Rows from block 3 of the fusion encoder of a small model that answers yes/no questions on an image's attributes, named by matrix and row number. Rows with one number belong to one neuron. Each number is 128 + 32 x the weight over its row's rms, rounded and kept within 0 to 255. All counts start at 0. Numbers have three digits each. After the name is the row's rms in percent of the matrix's.
After each neuron's rows are labels from the 100 texts, of 14976, where the neuron reaches its highest value: "fires on" is the input token at the peak. Only what is clearly more common there than usual is listed. The data: photos of plants and fungi (iNaturalist).
# fc1: MLP up (fusion_encoder.blocks.3.mlp.fc1.weight, 384x128), inputs 0-127
# fc2: MLP down (fusion_encoder.blocks.3.mlp.fc2.weight, 128x384, transposed), outputs 0-127

fc1.273 093:085118136122125091139115111111131149156123057187150161109172111133109141179088148093157096082124090058140173090109063197124153101108137116154149069083071102171100113126128087162111112107146170129107166097216149160092171093112110135131166117144152189150095108132106148076095123142129117115136064116165119128156122082132136100104179119206141122107198127123122144134143128179169163155105
fc2.273 103:112163139121041139131162150111111104118140119098209150144187149073116128129156172099122203120145151159096117092149141130119118176100171115150120100064123130114164132124084086095137093091094102137121140169091124125092058124154152149139084172057190109140105162153116087130120131084107083173122159138115180087105166086157127112143174134146107141110139090057144147103168152164084103191153
fires on: "class Bryopsida"; "class Polypodiopsida"; "phylum Bryophyta"; "order Polypodiales"

fc1.349 076:135097140166181190087089113087114112148159121151109107161108136135059141131138136112145102153100067143126171171138133125134117103145150091147104090119185210098107087112137171096070123155085170105104126117110158168101157154163036146119121068090137134120134156073139147095202091135112181153086112180160173106111175089172135093089151142095126122088153112151147091111140171073111141138114
fc2.349 088:094138142156157134163086120168157163111120163121058115120154134086152081171097137092160088091142144157129136147134116144153101119173160138099159134166095125128168113128153125097156093195187120101054091166090090088151076102098078136115095133189166131154137132152131148154074198081117111131071127100116136174065126138114121155160106141087188105130097156189087195108098119095127078116148
fires on: "order Ranunculales"; "order Asterales"; "order Brassicales"

fc1.312 112:137157176149198129134114103165118065134113183135135132150149088096119081125117114129099128095146187105103082092176148123115129057070089140127098183100170107153128108135137142078112133110107098188143068121145158126101137119154134116183088093108141169126191172089110171091124108155175091075163127134183051172133119095154144173130114139155101137160158107174088155085145161122135175089091
fc2.312 090:100149140131164158097144095138121121073179125085158144133152109180107202105094162098165167084134123129118166210093143145170142133156090124137130101116111194151136151073132109095167124107113151122163147173153118105129140185117089146139036100131132124116071121139111138117145155053130131134108126115150133069102111111094150078156146091074104138107125141186091133196115131177173043139090
fires on: "kingdom Fungi"; "order Polyporales"; "class Agaricomycetes"; "phylum Basidiomycota"

fc1.365 078:124178090152123112176129152106097173148135125149146111103157136147182099148090112133149136225191152125168158026181117135086074158152119088129117122164112132159147120102132148094080137080126153109080126124164116109115119166049148079112148125124099130125184126118142113095102133131207090103145113084120141127088162100105125123078106134176146109116145152159119137119145180193107179117052
fc2.365 078:140102083115197104104121116091094098138089147077142143118104161168111070131179160069128142141129106115098097135085079130141087134144136127187190111178072151112150107145151130165153166114126133216137136161163077115125110097169150148114105094070136154124063135151124069144123129129099147144101126131183105134137179151098118147163188161137158147143170120138154130174131099068134029088152
fires on: "order Polyporales"; "kingdom Fungi"; "phylum Basidiomycota"; "order Agaricales"

fc1.362 122:110125094113168101151117183134119087163091119156201134107147172129147164105164103094081092079074182197132125112153087127111160123100063092151144127164137135158128110134169104093084115119197103191138146155078131126176117118137128158121135183155125175120149110126163098159129142105129204131115099130088090147103077106192143156138083057098110135078146064120151108147143081151120102157090
fc2.362 104:151154138128107088155125111105109153121215120169168141121108120178151131138205153103196163197172060095139121103137109101135158166146146094113100117067121117114138105136089160095146092113141092156153127076121098133101148081075104183117125097123164145176164165127128084129113091150158123132161062134134118135117142115092113061100165114126028107109100143157147167087113166169146182165121
fires on: "order Ranunculales"; "order Asterales"; "order Brassicales"

fc1.155 073:097120141149130177072202108115163106129097115168114172105113107139135114087112176096198176139126105118068193108114103143143131106110140182107161121111113108157163155168158177149122128137072210101066120137133095196099105070104120117169060166164150179074104107177136077118105137114118122150158106185121094152141067100071103144114148104122124131098128139130123094136124162151116155166094
fc2.155 076:128172152159127086162111143140130152155090158072110101146144137095205105110174163134066090113109163118173119140153165178156144167072075187138106129078101117096120090110165111141150128145192106155098105130124155047068144177128116094071185121112117146090140153123151101122129144164109154145099161149121087081139131113071136140143137098068118071114134115117226152152189125135141115123138
fires on: "kingdom Fungi"; "order Ranunculales"; "order Agaricales"; "order Liliales"

fc1.86 161:130107083070169121096131092097151175158100171115098097057120118116154082122107141109107156155105085107101156206191126091089143093117140196177078198175076171159172136119128137117132160132154148110195199137143112078134127090130107123141146090111098153143149102116138118099136149114155107157169159118142190076120108134134143178093133142156111091078112177083116120133091123073108146173126
fc2.86 098:098167106147112094095112078134116185101139144131114150157136143096228130114095132124185081080160141145118109153104131114171101105080182110171125186126112142185167114117172169141093183126136144062154158121107102132129113105134108127108070155130145121090148108045255147130119056147080167103128127119149147100093125110128129106120179137180116126164114119153118143105136125134098099110093
fires on: "order Pinales"; "class Polypodiopsida"; "class Pinopsida"; "order Polypodiales"

fc1.180 115:124162098078112120134098113052089096171157132163140112143147105146105129087175127123196141111073145060150146136098129131163129127145176112153161112174137063089116136114114152137114157112086113116132138146143090183178137081087133173157107099159134146191135087121080150179106165083126120119148168097196131136072143142133128142167134059153094147065181093147127197143120147105132126047138
fc2.180 080:079105071133047101158095101124149070130088096103155147153146122165151121145076107096183188164128115153064117125101117172070166148135141073199133158139147107108167115144096118097142165112137144133116152145100111129145122095096172162114170171144136130129079039105155082074134067155126139092191169127083152119177110158132094169181128079142136176129112139096148097152125133158145122118111
fires on: "order Caryophyllales"

fc1.339 127:091139113187114135166155131113124087094137097118155170189154195071130161104086117105180118110103172129046141119147106181114096133150089122145163140130163115169126181235122044080123138151123102175076141134139114111089122113119114131119138136119139133133156198142128129153122052068171104097147096137111060127157120108154127178144136117101094154125168101153142143103089153099112111093097
fc2.339 116:112128188121111146098170127144100217096196135135164145092115098137185146032139160086152085068152135123162156166138140136169158120139144117184179143092117174097081148096137163096125129181140097128089157169171110133127128151115114107077134110143136146118129085085199166152122161108172113113109098102115087144128100123152139093050142132182098116139086114131135146140093059113095080116121
fires on: "phylum Basidiomycota"; "kingdom Fungi"; "order Agaricales"; "class Agaricomycetes"

fc1.135 161:123115131138095106110088142145157139078105146117105150092130139158103100100087122090177066110163165145153089098149170093158098147110174116137080140089150184117095133100113149089144112121098091109149108155075157115138081151148108145147178118150135122099145131100144185133119068102180139108173068044181108118126167167142155181211150134164154156184113079147122082136158163137156083169067
fc2.135 094:110080041119088101151145123114084097175092141148146141094114133153134126150137195152170144140099122101120059094173196132126121164119165126225077108115105136123155099139147141064076165149088073159169136139101133128139106106156115155136109155146090114106114125098182132161139073102118171147203070093131146099118120178092126134134127122134085116164101153083110089163163204141141124130100
fires on: "order Polyporales"; "order Zygophyllales"; "order Lecanorales"; "order Santalales"

fc1.342 091:132101144120130072189064129146108065125135135164097153179149079104094110148128104091114123142110105093189138117117095108144148088180091139080114169133196108086137129140087134081124124055103129179118117126164172155135145153097187112139106140131204121120111154099158097181093140101113102186100126114108113127149141060113198097091193158158180132091145162179132176162128148129131116091112
fc2.342 115:168147135158153149099157119129133122153093155081112181156124171161094193195109123135162073107057175173139127130176094104073164128102209130109162076112143100131128103085068175152151137167120115091068110116156177111151084124076064108083153144160111089198155135113121186154133059142101116142112131104090145144153100176132080134153112142137153155149115116108118123154091121108145097115128
fires on: "order Rosales"; "order Ranunculales"; "order Fabales"; "order Ericales"

fc1.355 096:071057158153121180063134148218136053100083171125173163148179116119148080099117135099115015095140165142155139102154125112132134181144142145145155138077197111115156109114109124162144132137161169137143116136099115138080159100151142116157154154086113138137139092129126101072139140154138093129081155147168104130131098148136073137187146125150153072055160120143107157132112115104097095132144
fc2.355 130:111110124158177125102041112136138145195096096096159183147124106129045133121126134107119142159141141083130120152087081132191163174082125154108100156126097176131069121176141092126145098168106170163131147101098117136157104162179161103093118110098128078100089138096071151074128163194152139163159056123119144122170130130146209107146158141172107081147120153142116119157116093100159120080121
fires on: "order Ranunculales"; "order Rosales"; "order Fagales"; "class Pinopsida"

fc1.76 111:116084135077103181110147093140158118105142105141106111127124070108092046164137173104115165067133073148164052118120133161136172069130144133081102143143153113192155082162169116148184174128079124144161177193112100122147124119135123141140146141076106101078142113130122160140141146051088124159145084181151194139091208131100109131099092157144129107128096153112112147136127126142145167146171
fc2.76 124:117107074123134118123173084195176153139146157139097176115157037073168110125102184127096208093117099106195089141125129173110157099074126132075080118169080176127150125093196129161192139127120154111118150103079152134164120125178168111089077130124152133123121112106150146101141173088106091151167095100122184160130140128126108091073150122133158123132107122095160107136075135153103097148113
fires on: "class Polypodiopsida"; "order Apiales"; "order Boraginales"; "order Polypodiales"

fc1.187 101:112146124147176161142168192134134067165098134106200166147095165129136120046117157100154170139120155107116083116077125094107172166107137158143057128124148137115109089131081169111121108199103087129130091186108105123067150134111132097057206116108107170090171146162093129106116114112129174123116158126171151142144142130122080154078150117084171134114174084097138137130156112061143124095158
fc2.187 098:137174136118097171093122124224150156157135052134022129111135111102109157173131080083110151176158083145115146131162098135177163142202060127129114150116104091075140141155146127137139163017129123110147153098155121131151102119156109111131122141118166106096115180112170105147134136134134107115112119109113105123166068122097145160127116091134078199167104142156132146136120149094091149150179
fires on: "phylum Basidiomycota"; "class Agaricomycetes"; "order Agaricales"; "order Polyporales"

fc1.143 119:109101138103093144211118074003127075150164130122135125057160122171167149118148104115125144121153145107187109094098107115161150144144151115143094102151172124102156117147141156090126109174129142059157116152081136090123161146128139167115107124142140129137079109155141090105063083116110102098135099079192126157139135094148118150164118145119116182069203150157129169180149099116143183104145
fc2.143 073:122132109135098170116093167113118143134120121163172071121140147150128147103112138019162111108125096112140128072096120125145126141187108113191095130083119180108132101109116153112130147163116136153090145122120112188100124061144149218163184150160088150136077078127118146176165024101137159136164125108123154169123164104153088116176135120117089110111088161094143155053150146138153131101087
fires on: "order Rosales"; "order Gentianales"; "order Sapindales"; "order Fabales"

fc1.13 103:142098135126158142074165077141106167108103110156139095107118159120164061111148123139172152168164050152153108104140125099070156162048134101087170087075111142135101113091047160081132156135142098155166184071108057126122146072108136136124154097163156131151194101178153149152130133146142151112144125124153142171103104115112111077106177194158146116151145147156072110102148164118101133158114
fc2.13 098:117158167137058149126117199168120119143143093168148141147157088115108085096094102202153062135110179155106125130116119165100140119163117129161161163185147075122110145118163078141137145102071126112113132125109161110145156140080082154133139127116085124098104164109159116181164103108089127127097117179109105054078159143130153202119117122107111098130140124110235121068091133170117149061135
fires on: "phylum Basidiomycota"; "kingdom Fungi"; "order Polyporales"; "class Agaricomycetes"

fc1.113 086:143086155120058116183100140116140155123122089102128108128097040091116177079093151140060139135207129109161185104160134131128061154137125129177109160116130132093181124156154161147107125151120115110085137106185129088112087180139145202129171185182087123205147124154107087134127135080136147109101095157166082130093144108090133155126128079123117148102156128133174131131100164075109165110138
fc2.113 091:095125127059135110082149157172127102147118156153156151151205138154119113123172121126156131087112159139076136134118148104109148073128109164107112139148171122159102062116079106094130134195113111177211123149068102159150215114116153088137113115117139179100107070056108141108131106106120092116155198136103153147138142072138120135143108144071130100100120114098088175185141097119170129189096
fires on: "order Ranunculales"; "order Asterales"; "order Malpighiales"; "order Myrtales"

fc1.15 088:109120047137144139154159128129169129084159113127173151141189134182122197089100152093190145142149144114145124084115150171156152141093107187096157091098140153091084141118093099135137085217112124064092169126159073179049166088120117134105154098101137098114132125115069142173089116102121100161110142141138129180126092103120139123088128144192165137137155063103127139135089089123139123163156
fc2.15 097:097126097121162155170082155160079099136105135148105154095168130065154146179146109144098169159098074113105125107129073100172102108093091115100146128150075080137151143132130150164144156048137119123194162177153161109137072119172111140121109119072167070145084152162136077092119189161123192166149079132119131084106126122113127149184137107141129090090154154191164100094139118143168173081138
fires on: "class Polypodiopsida"; "class Pinopsida"; "order Pinales"; "phylum Bryophyta"

fc1.302 112:101077126179110144103092109103148103097091138078140126109149182108109133142122161142225179114155119135161130143104081153109140184132124103136121135110171126097155120159149117137097157108146128187115162092158117156178064117094180129129164152081156115143159117134067095134075142094158158113116165188098155135127055093147193129158119076127123125076136099083144035140144104159195113141145
fc2.302 117:140105130099169117109076099122191176128156146130160111179123121143161068166121177148095152133173162136135131166101125152119104064101126147130094129164129137129106094099091153143156144042135139064136078055108179100119175145094165087210109129075073162130098065116124099120144112143143146161158153137120176105101167138157112165089071127099124089122143107109115133170121109141210085145139
fires on: "order Asterales"; "order Lamiales"; "order Myrtales"; "order Brassicales"

fc1.36 094:095094173163097162134113085082104067156076103072154124105084177146122141068147081127110115123154135152189142109116110139113089149128151145079130125078182194134068139126129134102069155134160086149136121172077112170132118063159085152128143189135107148159184176089092180189104107145149087176110102099135166136150118168119122154126160123087064158116159136093116168122116109145130137150168
fc2.36 096:159112144120121154116118149185102117157166085131103153110081081127116125132161146119115144141154092086069197130116103151117194144109159161113146103102161084121109119121094211130170128034127111146117180100194118102105151167080140091119084102158140167195075112177139129104109037128157149169108137091146102086143081142149114138133123073120127138158129153181094142115113170140187100121148
fires on: "phylum Basidiomycota"; "kingdom Fungi"; "class Agaricomycetes"; "order Polyporales"

fc1.242 105:097141188160107089096108167078122102105118192137120231120149148114097124121123139175122058128120113078155148159119121111075142120132048147137081140132122195118178095101096057133162145142109128126100119143179107068184142065146116138146186136164106177114127126133144093164135133087144085180110129178103134105178113106164128119084131122147126096106076152097117129164187098153127117106095
fc2.242 097:127114105103063142162109108124102211123077085126180131110182093090184128192133101104095162147101098131175111140121089145180150120115181183177132128136126127107128085148116132076094081099106130175134120147117138110092045107129112098138124080101171109160091119194110174074148119104125090124131123177153143175138163162174098157171110083179108142144130112085134076103143145192107111142136
fires on: "class Bryopsida"; "order Fabales"; "order Hypnales"; "order Lunulariales"

fc1.231 080:103048097079178166077147158151126090115138163136186133157086091119165159050107167146152130114105120130141187154126088145105156113150101154123115097202139149132085151111092083195181126108169130186109103113184144118103162192094083143125081124111160127156123101076110123101154105136132178117080127079151132151134091090139151163089120179167163158151103089069108135119102126128140100139103
fc2.231 084:128158055075084099148149141102139149045100101126115033120139140129123131131153070185155088123117098144076111112134123100150029140098155126146177081094110133146120155118116137118159174117098136167138122140184119131131134141105148126133163109135110188115117165166128125132144164145148125116176152166134161120110151187099120136069169167086152171044189158095151182117143123154155122085099
fires on: "class Liliopsida"

fc1.235 100:116153121134082127116148097047060102135121183073122116162130110201151144086137121071160121074076094175143066131168145168144093151143147152118170082155130124099120126102134145152109114132134133093138172123132170067138161102114197115107110149157134131170169118112126107159113105134156101210129135148151095142059138124068158109144167045116126164087160161147137154103157143085165136089092
fc2.235 112:137112108095118133081184091156161091107155111109147140129087115073145187155116163131120167158132110126080132118130162124133136069074129130211151120109147209151081129117099143150128164084102138131142099122112105150124124135122149157157148140152108146123195143118149143138198121128071132053163159165136099065167144103069044146071122176132136184135157112070090130145096073161168111125112
fires on: "order Caryophyllales"

fc1.381 128:130188090107122077154125145132078119153125077144157156085144149119081141189180102128165206160134108115124153110047166146131130115119143118108117118088146150111111112148163096123142113138154177144177123125123116161094123085151140171137140073095156187115103111101128114170131125141114168138066090106155183099058104096075161125095181114107162096131085122178122100069191149112196169123087
fc2.381 127:072127156107122058094118069109133143090184158091188159160169118088162130109131146150193115173132111154159104113162112097125129072139116158100135133066115133136131211075112114169119143140145141093096128091177098099149147141098134098191120144146174054141167190080152137127128049162121098069125204136151103118147117153109095134153081130141108109103106152190127125102116134119137095126148
fires on: "kingdom Fungi"; "order Lecanorales"; "phylum Ascomycota"; "order Liliales"

fc1.91 097:154125120120122150131153136119138116198133217149094166054148118122109160177157147098088124119098100077122137090143115097100106140112100144091104126088108102128134074096102137105090193120096186126156192129131109095159118171151103055117153129128111104135068128112180071185139120068096162142154110101129166123148123109144188174141169110169185120099145106155118146178118108136097182190175
fc2.91 105:168169153106062137104144145145163171153151147138123185093133062134182152080128185108135117185114173115145126151148178156105156128093128091106120103131159127139110140103176136027104170133106107148057134136123147111159111078137083160140151124104149113135089135154084155105101161135152092166130171098175144114108197139115161131125054123162148096130064093090162074161096167089096120116159
fires on: "class Bryopsida"; "order Ericales"; "phylum Bryophyta"; "order Pinales"

fc1.268 082:138071112090158142146151154142136113119119075061063123128160188047166148128102120132120123156127192117114135125093107125095112141071151125141119091147137161133133125167110047111145117167142157127157129119102111167123123116110178110105149152161136133126138133044118132168138097125141157114113168125162096032092155084056187157120051141134163103153154108138142184144152153215118101128129
fc2.268 099:129139171119052153054148119172133093144211165103130149106140061137146125124138159136140145181075147115129126139168164104109123147135103164163158149075122109200100105090106145093148130105124127158146152127148192134141139105151116075073139135076125084104191112133151073073133065051121132178187149126129144135140152126138113094108126080113058158101120129119163091098144137112179174151146
fires on: "kingdom Plantae"

fc1.71 078:118068144133150105124132127141073144170102127209108186125180084148151081179086108177150140116115107132140096062157111134152136150148155133112102135099096131084141119126126131168125085182103136067112182090142077092129171137131111126127122131201173142155144172132106127098063151114156101072164082142141123096117121135107127050131072158202162148058130098127148199145152110123099132128122
fc2.71 118:123116125153124160111114144113118076128100108055173090110156169128091180120136184103090147147167161100125147090124146126123153181080124131145146086102127078124084088117088104069073084124141156147122134152109166173112079120110194123151149116088135134146094102165087109087151229072160103096142136188135155186166148172104136158109135137128096055099149101163128095191107140125160154158126
fires on: "order Pinales"; "phylum Bryophyta"; "class Bryopsida"; "class Pinopsida"

fc1.6 105:141152127129126123120128127113109097109086082149121097134145161118126137122112087069178200125154134080130137195105098150136100132125143112184156140135099158105089056198121115129131132129101179156096136110134122149164111166078147171138157151130064109183167101068113094133101077102142136115174116169084201185095132193151160153194092091153122131073098105114098142184142115125154120099062
fc2.6 098:118112181169178127146036132116165135083139175127183131180071108130191123123140093124115096072185147152157163171131129108110085124105101165129199111198115130060111130125146099148071159065108123166129140128149098093109146143088117113182175137123145126105121074118090140096098119130124143128098151154113147154170097117163113139066096122145099099071159130130173119147195135107099086131174
fires on: "order Asterales"; "order Brassicales"; "order Myrtales"; "class Polypodiopsida"

fc1.7 087:125104139147147140088101103149141121131128130113176136162150153137102075106135089139143056189154055120173152114138111063129143158183172097079196128141127068098116144090120143119149126054092129152142183168085179113141116122084164163135125118152145121092110117162201092113140136138080114150136152166143175070119155100087067146139169078149074171078127178136133153075143132141139134161100
fc2.7 087:114142097127198123105107159090108119089098121122124124117132143135132151129108083102074098136128133122157138077113096130127157137175148157146149158082096139122125107078080068066134098191129100138071080071148139128052141088142091136130177103078101113153194134147146151162152118156205150120081152105141120164163126150172187157152146129145124141119158176165134111223067122091155187123113
fires on: "order Ranunculales"; "kingdom Fungi"; "order Rosales"; "class Agaricomycetes"

fc1.115 094:090168126134152151162159103114104140123129140096133141127116161121156084108143114197164160176111102084146077111146117118055124129100141056111111145114119147157093127131140172167078148155132154165127118115132047149108119155105089145080138109178122086188157069102150139119108087151193117054108128076107117086174159147166134096162119125123145164124145217065142136188154191148093108124138
fc2.115 113:141093114134145142128104132076137104132103118135149120104144114123072154142127158104059125113109116135134173084130141097173158212170111154153117097135112106217117144133101103046163130174143121175096134162088139098110122111174159118084121061112142142175089160088124172108173147145127156138123134144149109155169124043092120128173184201135069167128097100172164082151116130112090116070105
fires on: "phylum Basidiomycota"; "order Polyporales"; "kingdom Fungi"; "class Agaricomycetes"

fc1.8 124:076179100061137130185151127089108182150125128135161098139080105136160077069112162113146084138125127139164118072133126124106111157146170120159065151134142098102112098143128076110112194102072156092121119118148177111119163134095136192140131136093037156136132069142176152140141151095135101142135103158107132090131081145144126144083163103084208106147169201123113102159135097166172138150167
fc2.8 104:066135124151100136106050142179119138191088132099167096149152163164084123182074121164181134154163131128126127157158074179119124088085157076148123129166130140152141097097145123170134057168116146102108131162119093087144104122090117105126140183121101086199071112126148166068166073143081100155145107115098109132171144149123152132144147136140092139203103154114098133150122151093047105123120
fires on: "phylum Basidiomycota"; "order Polyporales"; "class Agaricomycetes"; "order Agaricales"

fc1.208 087:180128102082069067084127166106108167093157134117101139112145163112133124202202138124155163131140101111133198102097155129144087043107117161101134156143156161101122173103102124120143202164201123108103146142103147172143152171188124179174111109084120133137094039093137138148088122128110135111077058152080128111105113134144090111144170094124136155120130137119116117086148100105145137166109
fc2.208 119:162158102100126106125133129109173105177167108143081152200058054185117122099124161119119145135132142107102104136127099121149096112099139166060128076097114152157122104152121083149145136093126091120088179076137143129080175122139155111149128118159101159063123145173102133136141111140131131121201096134139123076144137058105089156150111218069151151149123133155185046118171133146164119166150
fires on: "class Liliopsida"; "class Polypodiopsida"

fc1.315 099:087113173100095110185160137094136141119134111193112076121117123156104105192136122149214080125154085145132085110096113096138134098171099077219123102138127085154097151136148138102126137081111165125179121152152108086085137186085137110138157130131096172155104113115124126072142132161123143195124134133114073148135155072146146135112216136108209117083118168067090110125141148144136155141146
fc2.315 088:147159144131195175086141200090124069155167118129106116149129118075115127058075104110130161163108122163091141125134132107128106111111149144068089159090116139094182085070084133126139169166107071202132163118175130147140119122098133116152144118106107130080104151102116087129109080129099195115172123092108216130159112177100127109139145134184112123092118180184105169167093133118111128125077
fires on: "phylum Basidiomycota"; "class Agaricomycetes"; "order Agaricales"; "kingdom Fungi"

fc1.275 105:118123098159145152075136101190120092130182101140109184095150085108111157112148101104151112115108085130159179122083187144157078172089133138082113111129181192185152133145155124133093137095140149094068088098081105114088173160160193152052136062134132148076133081162101125105132116095149198102145130152096152111100131109116133187096082192169144105152128134152135124151111123142158149163142
fc2.275 090:097143135063150142109116170089128118174098105160125132095165104146123090168110177128150172158139176083077152178135127132135096128087174103148068174144125100136055076153147166070100148175101148144174139166136044146158116152123121119150091141111129135136130185122148155216117131132088141126144155124134178073099127140153106110158123153125074060187115078132153144191096127103098099109119
fires on: "order Pinales"; "class Pinopsida"; "order Poales"; "order Osmundales"

fc1.183 091:152182122118102186125138114104133160096174138103152113133121113150096148076081135097076157107132172153121137075187148140113112103143098098115140184132180130147092058159085102113152087075145115123171178161086140110133094128101143132097193169104158094180098188121163117105132135122150065150113163124195092128185164175105147108155099203098098139124117098115092126167136136123152052090113
fc2.183 100:124120208109120161121166148170123147116151157118095150145139114100160118089124190137144150149128145139167114165138150127119137125124120156159127140073109126184068203062119077155162128054040106122116100103114099130125146158068177054145167130118161138147122121102114114113138086116121128116150185170112086082122143087173107170062105164120095104151128157105183112068161110180154119125177
fires on: "kingdom Plantae"

fc1.270 085:120120134181070147086141141117143090158123128125156165144131140166123111120067101192158092180151100116118089138178160102154094103211118147147154133137139113066122101099104130187140143097125164129164184162080147093100146139030141162127101100140199106126138122110213071119153116098126105125132169183125120178064144075143092139127151124094072103110111175113121132135121119100126153182131
fc2.270 056:171127123134173144058108133134088141069141099182160070170129144123082145086151119118115127096106146136171140171058138153162152121128177143119142144111123144150105122100072106122124132187107129187162088135125094143148132069170135103124129128136136167171145152158072117159084104202093173179137177125104166094114116137118125133118125129134085145128164092139097071174084110111109236078177
fires on: "order Ranunculales"; "order Rosales"; "order Celastrales"; "order Ericales"

fc1.104 090:137132157144126179122076128122138096118109170174155125137122096110083166110089075172127076155156117056068126156155183106133120218172125122139147095156150104126134174097143167095112123108121156145130133099135173117123114125057136179105126077192202142108188091106182127121160105128126147112116121185113097143133095095096140130123143070139121074083186138128135173113079060110107144138170
fc2.104 130:052107129134151078069084141096119204112075126095108116145135104165065153133082143101119135107148182102179127150102120088165138076139163133162123176126129153172122133104149093124145099165108138210128113183105048198181139147117097087131147160056140166108095167159095086080145119118138117108096185147134166133077134118128134173145108123110159106137093103144131148147150136140173162160148
fires on: "order Ranunculales"; "order Asterales"; "order Sapindales"; "order Rosales"

fc1.46 117:180148144078150092144124169127132142113156154042043121158119135122107088127151130071073119177113170118104165054132137124174121129096095106097155150144110153145081124119166136093164089141134146145123151136131215141143140153126147100127156112115147095117130139102157082131115114106110138084135114160132124033130068090190130104139071198092117109131168132185144148128190100152146140196140
fc2.46 157:166149117151059128065096107113154152152204185135114101136104148135238117117173163119130154119089192103123166138163156127113142150133125153156132131146154110117156097167109120128138149094085058101168108073141146078134115121152152129129155109102049114132106125110136083127078093101120179114141144131138095031157151099147155142112082094113088106133105169071138145113160094194122113156133
fires on: "kingdom Plantae"; "class Liliopsida"

fc1.58 146:144151129138176118109125142055141124133151123078099152127160099096160154105119145103102101159069092109116173189149137117097104090155133156195125157096112198118178136092113119108090156102127095136127171116152159128118109110163141136143181133124153163167188096177120132047159107175121129076116213108105086096155127140089148186080067093170131107114132155073136135155107092076109152142072
fc2.58 099:120149113116122076149163116041056181138128166128172195143151049134204146117138198116170124178101156118069111123138103091130138109128126105111108130122079142114221078093139132120131169201123114104194123131177107125129138103175123116087139136131143105120107141092148113181136084119116143113145084073080114072136089115184134151137079125119127137120166160143130080126096129117151113115127
fires on: "class Bryopsida"; "phylum Bryophyta"; "order Hypnales"; "order Teloschistales"

fc1.306 111:073120127122078158129075125145093135152155177100136127102075107100148121171189134129139192156130103134133125159108112160120137123154117109119112130112193189066103146118076105156100128166107149178151140170124069140107095112113122092161134177134175148163160111100152097159074127098147115119120189109131162108066181130089159156138176105122086104080183093118056151117116159049185162115103
fc2.306 130:113143062137125105099168109124075123164148153126167220106142076081113168140109135168148144111075116100147084123133185132115145179166130132134147096183165114059169133134171059143119122131188108157141151143102144146178078128126123173133097131165161122143161133096103158165185110135090123133095131122131115140106088129056129136138040062147067117180132175127138101073106146112146119105137
fires on: "order Caryophyllales"

fc1.100 083:120102143125121161120104116113181146134150164084118115083066134106148175162124116210134119152150155143085119109116128127125155119100110089145170124089143207084140072133079101163076074100119170170117146197115109150110153181044125100174104167141164096087165106131141129111136133122132105148079102086148156140086146093134113108155121115140145128108159194049105164174089125089163170178150
fc2.100 119:107160101194148144155161121121088134095084143100070177153084178105122147149123077126089058119119160143083129142115200123130130155144142109089164075136154078141202114128140106146123082165134147104133158079080119140176090134173117069127171131161129085137177093154132154123137174102139155071083167142134106133101164103133132163110113070172126084146083182091182116112190145143153123095110
fires on: "order Rosales"; "order Sapindales"; "order Dipsacales"

fc1.245 120:117137142088047080117080170132110172112158168094154129123132168142151135161138108139170088181111053117111116162112138132108149158149172174163119105104141093119158126136146130143095115102027167108161090162153091159089097106137101185109117156106168146171122104137155065183124143141183165128109148138136166172106083183083126135122155128122112122113146124137047135046126135064164126110125
fc2.245 079:095100133091151159116135098105110175045131128163131120122245096115150119078152141123115173164084070135144140116140137131152160090117119097161150133063102095138175144127131095095083057162136114153149128115147149121124189140076189078154092128112160081107181152121148143105151112153133085125123128095071115148142146177121086161143166120098164124114095147173127091104154140197177156076141
fires on: "order Caryophyllales"

fc1.333 077:088146119105085177151090113164091203115168128150150147136109137119162125197118141161170066163131108156158147079152103123107147132170196068083090106060141086119161162170062115145132191118118148150133122131126134134174097087081090167116146188148096142139172105058143116146067082127171103134074112147143114124098165119128096163154105102149115137067105161150099102146153150120120156101148
fc2.333 088:164131075129203149093141148087114078128093199079139181151099119156106120160113116076125145153150135121123129152100164114084086161111199119153153117167080168124109114124114102115071146159117083134126181056115103097130123154151156109102095083109131097148070161134062144125152088130138158103119109095164128206155148076130176103106155208139151183158118177111107137114113085167148131145106
fires on: "kingdom Fungi"; "class Agaricomycetes"; "order Polyporales"; "order Agaricales"

fc1.314 120:109113152113105102154090144115109093133100165130170136084137107150148121092123049043153179139152068109164105149130110148111120114151160100234162135183081160105147155098102126112125182105110130101152126086101125215117129135149145142197105154115091156165139066120070123122073108094108124108113170166157171157087086130137153146181100149104119142114160120127079158179125123120137132073149
fc2.314 097:086080168179119168113032119099149118164096103128148090123142142111123186124050139126111128119156164140124154151132079145154100100136061082146118141154152134080128151089112143138125162059108121079137113105142146090127185127135119140134105109122110177110083072159175122139141124144155134130181123125109190098163086133170130163149049163143112086139110102079127119137200112202161119180091
fires on: "order Asterales"; "order Brassicales"; "order Fagales"

fc1.332 109:192078170150120123133157054163178115135122124151149154132065095058135092150119109110141156144139055112128117118178130157154150095117152144140089091156109027136106087103145133102130092091109190183174134116143148127103073102108096113156129173121116139168133099102188103139148119142129101158140114169085113172139139103195106148068102123117131106108195170128167175152109079107143111146088
fc2.332 081:137153062113146121194129126162094070147146110147153107124134108082112129116106183138088188130153127121130185188093133089156139115055119099081091154146112137143126132117150117156130150134079112059151143075141134123132139135131107102087082130182166119115126093087162120203151090110125127180218149147078206073125133180097114157102108111114126155147090095158106129101148131198118151155167
fires on: "order Caryophyllales"; "order Myrtales"; "order Oxalidales"; "order Fabales"

fc1.225 100:139087065108073096112121079099138126133109154137165122108123149126170134090166138072136117159186129124139123105124185105112083175111146101136130154168106185144151104088111089118111186148087163095149198147153148096135128153153092130177232134151147080149082138072100109123147151126124075129125145140127148086198135154184155126101111118175164091065155056113134086113182132104115147122108
fc2.225 105:147126129152158130185125165146129165138159119126098129125125100158127141104111097144096107082096118091123149198179115192130186149147088120174178138120105158082120134152143138128080087085037092168160120129156120145155117137143165146110131148107194164157146084149138142084091107105131054151124048078152075079079130176194117111167106129164092126160080092126060114137116114135119122165121
fires on: "class Bryopsida"; "phylum Bryophyta"; "order Pinales"